{
  "targets": ["emotion"],
  "num_classes": 4,
  "hidden_act": "leaky_relu",
  "depths": [4, 9, 4],
  "init": "lecun_normal",
  "learning_rate": 0.0041,
  "shampoo_beta": 0.95,
  "eps": 1e-08,
  "merge_dims": true,
  "epochs": 45.7
}
Rows from block 13 of a small sound classifier, named by matrix and row number. Rows with one number belong to one channel. Each number is 50 + 15 x the weight over its row's rms, rounded and kept within 0 to 99. All counts start at 0.
Before each channel's rows are labels from the 100 clips, of 14976, where the channel reaches its highest value: "strongest on" is what is common among them. Only what is clearly more common there than usual is listed. The data: acted Russian speech (Dusha). In brackets: how many of the 100.
# convs1: first pointwise conv (model.blocks.13.convs.1.weight, 208x144x1), inputs 0-71
# convs3: second pointwise conv (model.blocks.13.convs.3.weight, 208x208x1, transposed), outputs 0-51

strongest on: emotion: angry (62)
convs1.167:45 56 12 52 42 47 41 64 32 70 47 55 52 44 59 69 59 45 55 47 36 44 29 21 45 74 51 43 60 52 45 47 72 51 47 39 41 35 38 60 60 55 47 60 70 68 38 68 21 55 33 53 54 50 48 78 52 50 34 46 46 20 40 32 55 50 17 07 49 33 30 55
convs3.167:56 35 65 54 27 53 36 76 65 40 48 49 68 46 77 25 26 62 41 60 72 50 50 90 64 26 20 26 40 41 41 47 70 26 34 51 47 43 50 82 34 37 48 47 53 76 57 74 53 37 56 31

strongest on: emotion: positive (48)
convs1.57:27 42 41 80 59 41 59 77 75 39 30 41 74 58 28 63 49 39 40 63 54 57 52 65 27 62 58 56 46 53 74 64 51 53 50 65 30 68 35 59 27 41 59 57 58 59 67 54 53 29 56 75 32 28 41 62 51 39 37 31 52 60 46 70 44 47 64 58 44 33 16 49
convs3.57:64 34 49 32 37 67 47 45 64 65 57 44 54 67 88 40 38 50 41 74 59 33 41 27 42 61 50 75 43 46 51 47 43 29 53 34 26 64 35 23 28 73 38 64 66 59 54 42 61 42 52 62

strongest on: emotion: angry (49)
convs1.172:61 36 50 62 71 58 54 70 70 68 50 29 65 24 59 57 65 40 88 47 57 92 35 53 60 64 65 02 49 36 48 79 59 40 57 53 57 43 98 38 53 66 56 85 57 42 35 52 55 34 44 48 32 38 56 54 52 61 50 29 44 68 46 62 85 56 54 24 37 44 53 38
convs3.172:69 25 32 56 54 48 52 38 69 68 50 50 80 43 39 52 55 70 35 43 43 64 56 20 38 49 24 99 41 40 37 51 31 76 53 57 56 76 69 66 71 61 57 49 56 60 55 17 39 61 46 71

strongest on: emotion: angry (64)
convs1.135:39 42 59 44 61 50 60 49 61 69 78 81 63 34 36 52 41 37 31 43 35 42 46 42 47 48 67 48 16 48 67 39 45 45 41 50 53 65 40 48 51 37 44 70 83 39 67 10 48 53 73 65 55 44 52 56 59 63 55 40 51 39 16 57 44 48 66 33 42 62 33 38
convs3.135:53 48 89 28 68 45 77 68 66 29 49 72 43 00 59 36 47 50 55 67 73 43 49 64 37 40 46 63 46 98 33 60 64 66 40 40 71 40 51 40 40 59 71 26 44 34 60 55 62 56 39 36

strongest on: emotion: angry (50)
convs1.111:48 33 37 55 26 64 57 47 48 30 67 55 65 33 27 61 44 65 65 68 38 45 37 34 63 29 52 40 44 36 18 69 52 62 34 45 58 27 44 39 68 70 50 60 53 43 55 51 70 21 82 52 24 28 54 45 49 47 63 69 52 69 22 30 41 46 53 31 42 30 53 62
convs3.111:63 30 66 47 58 66 45 47 40 59 47 63 36 35 43 44 41 63 45 55 60 60 63 36 40 58 47 26 64 71 48 45 36 37 81 50 40 09 41 46 60 29 59 44 34 40 42 72 66 45 33 40

strongest on: emotion: angry (42)
convs1.113:46 76 34 55 26 32 63 44 55 46 50 66 41 41 63 31 51 66 43 51 36 44 48 41 49 48 52 54 25 57 40 54 37 68 51 56 53 56 38 35 46 33 53 30 45 71 18 76 55 69 35 35 35 38 48 42 35 30 37 48 91 56 78 61 80 73 47 46 41 16 36 81
convs3.113:50 52 38 32 86 70 43 38 68 71 57 29 66 46 51 83 62 25 39 31 69 51 17 32 53 61 51 80 16 83 48 39 53 44 40 43 41 45 58 46 52 52 46 50 50 46 54 36 41 54 39 49

strongest on: emotion: positive (65)
convs1.49:89 38 43 42 47 69 43 51 55 45 43 74 36 39 58 47 36 37 77 66 52 41 48 53 65 36 61 45 85 74 57 73 70 53 24 48 56 55 19 51 72 52 56 42 63 52 38 38 49 74 42 41 94 23 24 51 69 51 62 67 51 38 58 48 53 19 56 54 88 48 58 54
convs3.49:40 31 60 27 44 64 38 75 76 27 49 37 29 65 55 31 64 21 60 63 48 32 67 44 43 51 83 44 31 63 66 52 62 50 68 60 53 49 50 42 32 35 72 42 17 47 67 37 51 84 17 52

strongest on: emotion: angry (43)
convs1.94:61 81 59 51 61 33 49 48 59 31 65 46 41 61 29 05 62 48 54 58 42 33 66 29 66 52 68 55 55 59 85 53 47 34 49 53 46 74 57 64 28 37 67 65 47 62 41 50 40 57 62 64 48 61 35 70 34 58 42 83 37 49 49 55 48 27 56 38 66 79 62 38
convs3.94:39 41 46 28 68 58 51 43 53 26 57 27 53 34 31 76 43 67 57 68 56 57 42 44 31 36 13 52 62 51 57 66 73 22 58 44 53 62 54 56 53 71 49 74 54 44 32 46 43 63 46 74

strongest on: emotion: angry (51)
convs1.87:29 30 11 51 64 59 61 54 60 48 42 71 29 29 51 49 62 54 35 57 66 74 58 45 52 29 40 50 65 37 40 60 35 63 38 52 65 41 37 58 66 46 31 48 46 48 41 51 49 46 56 49 56 72 73 67 40 63 32 29 41 21 71 51 67 39 78 47 48 63 61 56
convs3.87:38 60 47 54 42 51 57 54 51 44 58 26 31 80 49 46 70 49 83 55 78 43 66 43 73 30 55 63 39 62 56 45 25 45 38 59 48 54 60 52 54 51 55 59 37 70 53 81 27 47 54 39

strongest on: emotion: angry (49); emotion: positive (38)
convs1.14:52 35 74 39 65 35 25 44 53 51 61 41 62 30 52 56 56 47 69 53 44 36 38 53 53 52 63 65 40 47 37 66 48 17 45 52 55 52 67 43 61 55 30 52 44 59 58 36 54 63 44 43 32 57 54 55 45 42 37 51 74 15 48 38 52 60 49 55 41 45 39 51
convs3.14:61 53 50 55 66 72 60 55 48 78 46 50 37 44 53 60 39 58 38 46 39 58 26 60 47 47 48 64 49 40 68 43 35 37 16 45 51 60 58 69 44 64 34 47 47 55 53 33 32 32 51 58

strongest on: emotion: positive (57)
convs1.142:40 46 43 24 56 64 51 75 64 57 49 39 55 61 61 73 48 03 40 62 68 53 61 80 60 52 56 70 49 84 52 34 70 70 67 45 77 60 65 28 74 62 39 57 45 24 53 58 73 44 19 57 46 51 21 47 66 60 77 55 51 51 60 30 59 57 48 49 71 31 30 55
convs3.142:09 47 70 29 46 57 45 54 27 51 67 50 35 73 54 39 60 37 68 65 74 67 41 51 38 55 38 34 35 54 45 59 45 36 62 31 43 34 32 63 62 69 54 59 55 35 51 36 62 43 44 26

strongest on: emotion: positive (49)
convs1.148:41 50 42 91 72 79 62 55 87 35 38 44 80 55 52 58 48 45 54 77 62 37 39 49 43 49 88 62 67 46 23 36 50 14 45 67 54 55 53 51 43 55 55 46 36 30 59 41 41 41 41 46 28 58 45 19 34 64 46 20 53 57 48 50 43 60 34 43 64 53 51 37
convs3.148:49 39 68 56 61 43 54 57 55 65 52 49 37 39 27 61 57 47 49 54 66 43 60 72 32 06 37 45 51 52 62 49 71 45 33 50 48 62 28 16 59 45 56 68 63 60 58 27 70 54 42 23

strongest on: emotion: angry (49); emotion: positive (43)
convs1.165:44 42 62 56 42 55 50 56 38 40 46 53 21 72 48 67 36 28 22 56 43 40 40 70 44 64 69 53 33 53 61 51 71 46 56 58 43 47 41 67 42 57 52 57 59 66 69 45 59 54 44 59 53 60 23 42 44 41 42 64 31 31 62 61 69 62 41 33 09 33 50 45
convs3.165:61 67 59 29 30 35 78 66 29 49 70 41 67 42 70 52 69 19 46 45 61 53 76 56 25 66 47 73 50 47 56 47 68 73 51 51 50 17 69 45 26 35 82 67 29 63 60 53 34 63 51 38

strongest on: emotion: positive (46)
convs1.33:59 44 52 67 19 15 49 61 54 53 61 65 89 43 43 78 69 58 43 31 56 49 50 49 47 34 39 55 73 66 53 57 37 64 61 45 25 52 33 41 68 50 60 49 19 55 58 23 42 66 41 26 42 51 48 49 45 84 54 51 69 46 34 37 45 29 31 51 40 59 49 48
convs3.33:57 53 59 36 52 44 86 49 65 61 76 36 40 62 36 31 53 63 67 49 46 62 61 45 36 52 59 49 26 39 61 83 46 38 48 40 59 35 61 53 42 41 38 40 56 57 67 24 30 55 87 52

strongest on: emotion: angry (74)
convs1.91:34 49 42 58 43 49 49 75 49 11 25 61 47 55 50 50 52 22 67 45 40 46 48 69 48 55 52 61 73 55 54 56 66 41 55 45 81 34 70 37 39 49 44 53 59 71 64 57 55 49 48 63 60 68 14 66 26 65 55 41 58 41 46 39 86 52 73 21 57 56 68 58
convs3.91:64 47 56 61 55 59 30 89 26 30 68 70 37 65 48 54 48 35 37 71 42 48 46 75 70 73 61 50 43 45 46 61 47 56 47 42 58 45 48 50 69 43 31 35 43 38 32 53 40 52 69 31

strongest on: emotion: positive (45); emotion: angry (39)
convs1.84:37 20 77 60 51 26 64 47 62 58 32 22 64 56 36 79 52 55 25 52 48 47 62 34 59 58 42 60 00 36 39 38 40 55 52 59 58 54 44 43 25 36 66 48 35 34 56 50 56 54 66 79 27 60 50 48 40 41 45 28 63 50 65 39 44 59 55 67 66 52 67 34
convs3.84:58 53 45 50 48 47 53 42 75 68 62 64 36 52 86 64 72 87 73 32 40 54 35 66 57 35 68 21 36 63 61 31 16 43 41 54 58 49 58 25 63 52 52 36 72 48 46 80 19 64 47 39

strongest on: emotion: angry (57)
convs1.62:25 37 52 55 59 66 32 68 34 35 58 45 50 23 69 51 37 43 46 53 30 35 47 21 58 49 64 74 21 35 73 49 45 51 27 42 45 61 26 47 51 72 22 45 68 61 44 78 58 37 56 57 47 59 33 50 57 86 71 33 31 45 40 55 41 23 53 45 46 52 54 17
convs3.62:66 32 54 19 48 33 64 62 45 72 59 58 90 66 52 42 28 60 43 47 45 54 43 48 69 36 53 38 65 37 58 59 55 55 31 60 54 36 43 61 52 24 28 62 35 34 51 54 56 44 53 44

strongest on: emotion: angry (60)
convs1.97:51 51 30 54 55 40 44 45 37 69 41 17 36 42 61 73 62 43 29 50 73 77 40 53 55 63 49 67 34 35 53 48 71 62 58 45 48 82 38 46 32 69 29 39 45 60 36 53 51 58 54 50 62 49 50 13 30 50 57 30 14 52 48 45 22 37 26 21 70 54 56 32
convs3.97:31 60 38 58 38 50 55 67 32 66 60 17 52 56 47 36 42 47 61 52 52 48 42 56 55 43 55 38 54 36 82 56 63 45 36 27 79 24 36 37 66 52 59 23 62 62 49 49 28 47 32 23

strongest on: emotion: positive (46)
convs1.83:67 58 47 56 64 54 43 51 67 43 54 77 41 44 46 83 44 61 59 28 48 76 53 60 37 39 48 64 88 64 96 45 70 35 26 43 51 47 53 67 20 50 91 62 42 40 74 66 33 44 51 44 62 49 25 34 59 57 73 50 47 53 54 55 73 66 35 52 50 59 36 61
convs3.83:66 37 49 44 52 32 85 43 55 84 55 23 33 40 39 39 34 41 38 34 17 47 34 47 43 59 51 71 66 70 57 37 37 64 68 37 32 51 42 66 39 43 66 62 43 57 39 76 50 57 46 65