A small sound classifier, trained from scratch: waveform 16khz input, 26041 training examples.
Rows from block 13 of a small sound classifier, named by matrix and row number. Rows with one number belong to one channel. Each number is 128 + 24 x the weight over its row's rms, rounded and kept within 0 to 255. All counts start at 0. Numbers have three digits each.
After each channel's rows are labels from the 100 clips, of 14976, where the channel reaches its highest value: "loudest band" is the band of the loudest frequency at the time of the peak; "responds to" is what is common among them. Only what is clearly more common there than usual is listed. The data: acted Russian speech (Dusha). In brackets: how many of the 100.
# convs1: first pointwise conv (model.blocks.13.convs.1.weight, 208x144x1), inputs 72-143
# convs3: second pointwise conv (model.blocks.13.convs.3.weight, 208x208x1, transposed), outputs 52-103

convs1.116:133138120162107093145126122166109112122163137138159133167077071110088134133138125078136117128142151150091106146126175111123085087134116122086118117130113144092163113111086125155129137103119136154100141124142093145114
convs3.116:101088149142130107140149165126137146111162165113126151127164109128103151120129145103161147124100127135118130119135100120162140135149163120150124134135098143
loudest band: 500 to 1000 Hz (26)
responds to: emotion: angry (64)

convs1.175:151149125158122103124111154133156125085143127097156104144119157151144113192148149156084101119124153092137151143211153118131127128133123141151140134161116149080132162169088116143150109146164123135135150159103118141092
convs3.175:073125101125139086129125123120136155115092098129135144117121125117162099131143130130071164103106087129132088104151089122129148147146125147109112123107129147
loudest band: 250 to 500 Hz (47); 500 to 1000 Hz (28)
responds to: emotion: positive (52)

convs1.115:150138138120135151140113110113131126136125103132152121148139119126129158173123165136119136142077148132123214138177141127127152150141121127102136120162108121160161129128146113152098118152115116102067094129101126139138
convs3.115:165163087086131103153098139134155092119135150142134153119148152123090134111133116148138150112093134160124163113134186135176160101130133089117133117118168141
loudest band: 250 to 500 Hz (45); 500 to 1000 Hz (25)
responds to: emotion: positive (57)

convs1.181:134143130131133119166132148181138184086146152117114121089112122087124150145100097164162125122138119148063102156086169121086129135116127123077116065157134159132102141088103104159097099129113093144132138129110142160108
convs3.181:161123086109150103140150134118135100115140100119178103128115137122155128128131153135118123121148145130095112121132119118164152122132122111151138113140150109
loudest band: 4000 to 8000 Hz (38)
responds to: emotion: angry (50)

convs1.126:136135122117068130096135096120144166102124087095142162075124124151115132122095117096132107115143131131114094189095130098127125124100129146102118178143115157112095129130122148128178152167127108129156144152140159152116
convs3.126:124145122092173186143143119106159118147101134144095148101119138081152094100124125102120138155095152161156091076135114109132148132107140112155120147172115109
loudest band: 500 to 1000 Hz (32)
responds to: emotion: angry (49); emotion: positive (43)

convs1.102:118075135145123134117137083152136117125156080065118117171141144146147127121113145156123142156116117094119119128176103115126152134174151137120170119130131116189101161119114119166147121164110151177111146129169068148113
convs3.102:114116161164096132093137131073151114125130150150128155133068111205131116122091133138118073129124108116119105116125172149082098146147158098123127153148111105
loudest band: 500 to 1000 Hz (27)
responds to: emotion: angry (43); emotion: positive (42)

convs1.55:132108131140108119139119168134124138144134077146127132140149101121136136090140097135148152106181131111131117157141190120174151146126106165127093118135082089139134124147107142149135136171158095089131122128133130086111
convs3.55:099125139132170161127089129140052118179132123144148146130118138164073187163148120120127112131135134127118136151123139107161115126070163160133147152142117118
loudest band: 250 to 500 Hz (46); 500 to 1000 Hz (25)
responds to: emotion: positive (45)

convs1.59:129176146156121137089115134134137114128145125126133126150089133137164134128086169130130131120131110153123109111101144114115149151146073155104114133130106100151123126090118144156089146120142179144102135074187142143119
convs3.59:093103118103134106126120152158158105135088141116148139141082147156116118099132088113178120130140146149092181138138137083084100118167135093075117154120166120
loudest band: 500 to 1000 Hz (36)
responds to: emotion: positive (39)

convs1.162:121086114129147095130155133156140111175130142167158140123110108101129149118139153135169119167101144148127132124172140120110159121118124101106122129138106107070131152134128120142135113105161143153121118086116130133120
convs3.162:124121138123132115131153122154109128099128160133081121086120125161135091121115101083111174117084138146131116185142154090131116134137144130095112148082117123
loudest band: 4000 to 8000 Hz (27)
responds to: emotion: angry (64)

convs1.2:073168110119129112204153123112159155155106104111111138054102131135116118159135125116130150138134139120148140125140168124112122101135123104150130118101156153138174104132128089146132116133111137176117157122130142165098
convs3.2:112134167103153134138118152108150132180164113120149149088162143119081143123154143112143141139125120131175148123114116145163103124135118116150126164135096132
loudest band: 250 to 500 Hz (51)
responds to: emotion: angry (64)

convs1.133:135154115138164152157150134125130109121143134149151137138139142132093122155141180129153086131177149142181136076182150105087098108124156145167119129141088101134147124123133125163144113142125120128139163155089105141129
convs3.133:119106133141142159121120136110109091129145158152129088125143081139091131127149159091132182084084160114146117138120143127123079139143122105155101117102128137
loudest band: 250 to 500 Hz (47)
responds to: emotion: positive (52)

convs1.97:103100143116093124131122160135144128133099138185096158143135140132140108129143092136112101093112121124155088129116145131089120092117096157126059143154115109157119114145087114156142107124097108144072126093113123129148
convs3.97:098120139122114144110118155094107149159181147142131130142109096126141123093101115144161120154123102128134153112152144120138171108155138154110085133115098158
loudest band: 500 to 1000 Hz (26)
responds to: emotion: angry (60)

convs1.52:087166152118128134120148073178133135134111138137112108161085126146111106132097099133114142125163149120147095159107151135137162122190092155118094094163127136119090151129168115114141136142106114137110151128120123071141
convs3.52:126177142134130130103131154106132134095116170132106134143155153116128147108142108057118149148095092113212125119086144154116102152106130094114086161093157149
loudest band: 250 to 500 Hz (50)
responds to: emotion: angry (44)

convs1.24:146117098169130140120152131143112124126125118135097125134124120067148147151121119151113155135127072140124127105152142083128116123133118123148125112120153082103106129162119140094169164133128098128144079152125101120128
convs3.24:114151138122138131170130147141085141116135152128149139101137095169139064109104106090171117152129100127132143110128136102127145165130160106082118164168125126
loudest band: 500 to 1000 Hz (29)
responds to: emotion: positive (46); emotion: angry (42)

convs1.104:102132159140122143121107140110149118142180107123106141133109100126102116137159127117129144112124160151118125110123172106120130138146148169191149138090106139102146138167143134130125147129130150149122133145138123141089
convs3.104:114106074184116094137127181122136101142132125085155140144150138144142170167122116129140136150168169092156124115159107117150102122113142161118115090124111134
loudest band: 500 to 1000 Hz (37)
responds to: emotion: angry (42)

convs1.141:167154112113147157177111156131130122122141089139132146085136162126097125133128137109099111149131130112126121129131150150123149081182131124108170103094113148135115096123126118117133134143146140137135177127101111064135
convs3.141:153128125095127124164164166172155112146153191169141162085151076124143109131118114164159143125110084149172157159131110093127124096161149164123104148082125143
loudest band: 500 to 1000 Hz (31)
responds to: emotion: positive (41)

convs1.123:127157184099130119141119117113150130120124100157164119145117147106126124125151127140137134155130176117109169122133104148111143099184125124097101133104099116157138124087128103154131121114128146128112152143080091069121
convs3.123:101161120136153159104115130136105148135213153145118122128154083148101089132165129102115108118135133107128108149140116148131096128148127118091161134128160160
loudest band: 250 to 500 Hz (45)
responds to: emotion: positive (44)

convs1.49:166132115118099119128142139114088137115126153125107141141095087131117133105154148135110146146125101102113135056151166114152111140130151115099105142177133142134114132122131123109110115174153133153105117118137081160123
convs3.49:099131166115126151116143129113119086121125147108123089125119138120086117156121170142130164134126161137127129114150110120140110155126124118149119137123124140
loudest band: 250 to 500 Hz (55)
responds to: emotion: positive (65)

convs1.95:150102114108115109154142084168113144121146164109166123147104104123154132122167159141102173118143148174126135148122084136173135130141095134152117101151128114128131122102129155128112140107148112166089131158113130087170
convs3.95:109126112120105160152114138109142117105161069133126125055129136066093161145123137115149167116138168151161121103134141110110136111194124071138172131178124114
loudest band: 250 to 500 Hz (47); 500 to 1000 Hz (25)
responds to: emotion: positive (46)

convs1.94:089083099179103083137085148132139140106101142138144139123112162125152150112172081141146094131146160112126139166167102115143084159166124158106141091123110126128134132120153144101097120153133097112142104153119119145102
convs3.94:125125157113152055143098120132127130139094131100129119114153056132122164128135092151122152095148138122133131173137173134134146128159125100107054158115094126
loudest band: 250 to 500 Hz (45)
responds to: emotion: angry (43)

convs1.39:137126119147108123156128133112155149109134119130109131120097108120161147174132163098149145124167136144138123162144100148097149109113127141123086130156144118151094145110095144152108113139137152093121145139164147135094
convs3.39:168092116171103109139075105162133119063100142141164110139155127142155122114084091129130119133139134145127148115102152065143088083146155128067100134168134104
loudest band: 500 to 1000 Hz (28)
responds to: emotion: positive (44)

convs1.156:111127176085134141114140163147150092080142169168129084090134158121151110126142104096138133151142109156137137108128152102129110138148118107096142140149131175119107139138142120103117130118115127115145106103099143099104
convs3.156:091103128099095109105120155152107126122139116134148127117140110174107142098113137125123065128083160168095124126134113180150141116145162141153160086169132153
loudest band: 500 to 1000 Hz (26)
responds to: emotion: angry (46)

convs1.79:138132102091081173119089134181125134152101129161102134125130101176156097117121124106145160135106150160150124142107147166110124106104109093115113095136135101120149127141123145105084128124116126115123162143142081110126
convs3.79:127159131137167087156124138161126123178065113133114126080149123178102120130116118129098163130089139130133153134146180189172137143151132101146146132124124117
loudest band: 500 to 1000 Hz (27)
responds to: emotion: angry (41)

convs1.128:149132129102125111116115136115131066146168127116128161158099127132117086131157150100090128142099126117132150132144130156112164152152131124137137114153092096110135153187137138148124166127124101073098128113139140138183
convs3.128:152127100126126154116146133113179137121125145144165097116140129131092140144138099141072155156120087102129112099161105155110114155173148151112142154119132139
loudest band: 500 to 1000 Hz (30)
responds to: emotion: angry (48)

convs1.75:146128156115137112117119141113116140103196085126146116155130165096138142131151125113127134089142108136110140096130132120129115115138157096079080109128132143121117167153099118119141162138126108095170111133115161130105
convs3.75:109105118133166147125146132069144110121078123116112142105157127144154130094084121178119130063150117097145180101082118115146088133198078141132173093112103159
loudest band: 250 to 500 Hz (53)
responds to: emotion: positive (64)

convs1.157:131119176118151124117167132092101146128104138145149175072095138121152090136111109182091138132126149126132113168113121108157127105138106082099119120137121148147152124117143152127104100156134126130122157174141126123134
convs3.157:135084156095132124146157106133095148165181134149139119141179086166122127100076163126132102146107140162113150114096117163115158103113128130144097144131170141
loudest band: 500 to 1000 Hz (25)
responds to: emotion: angry (64)

convs1.32:158150103160108111162126068113171127154068114136144117129123117147098112133135117149104146125132118123114130072138130164156122103101159131116083139127139134095144125094106098162105115148114173088156132113069137121148
convs3.32:141126116074159152138102152108105131103131133136125130119130115161093125110114101113149105132100140106124144111157144140118154151121134134110137119123083156
loudest band: 250 to 500 Hz (46)
responds to: emotion: positive (52)

convs1.89:089121157090150125122097155118100117116164178128153133139074121132096100171133109125152145118117128083130112162097127145135138128179170184104114117118132145127104134124157155095095198110128148141099119157165113110126
convs3.89:112154175113127147148132171123121098164134130128128143153106160086113154116162125124134120121120096131089118158100125120128148119144163147141109136150149102
loudest band: 250 to 500 Hz (54)
responds to: emotion: angry (56)

convs1.178:116151139132159110151100140137132100125170148124134135095141122123138129174147159111152138132120140140099119109123127122144110096150111122144180070121124151148124167137105109082134150089097094113107155135164111143137
convs3.178:073145116114150088092086115105154158135058081089132095119128136173102128129129135130128147137119127101098090131109090164119145103166099123101145097121155110
loudest band: 500 to 1000 Hz (27)
responds to: emotion: angry (53)

convs1.107:132133152131147131141170158106120139126132117161128109167137130117104135160149183121108109091140157075181144132125144133133066160160156102141170123131130129138120155142111137157132178192109132159125135143135156147090
convs3.107:153164124118141122117155140122128134147140195133114106115152160131088145113107126096149104117138143140075117145119120181130141112120142136115171137101073139
loudest band: 250 to 500 Hz (55); 500 to 1000 Hz (25)
responds to: emotion: positive (49)

convs1.43:125122169110142102143118122132118143129115143119102118164118113129117134124074111108180098120157119157167120131108176110135087176160090150136091141175148084106152149137082122115157147157102152132100146104132117078153
convs3.43:130129148118153184133146119136133142124138132136088146089114145156114139172129124113088134124098164131131143110140132137120193146142148121164165154106160127
loudest band: 250 to 500 Hz (45); 500 to 1000 Hz (41)
responds to: emotion: angry (49)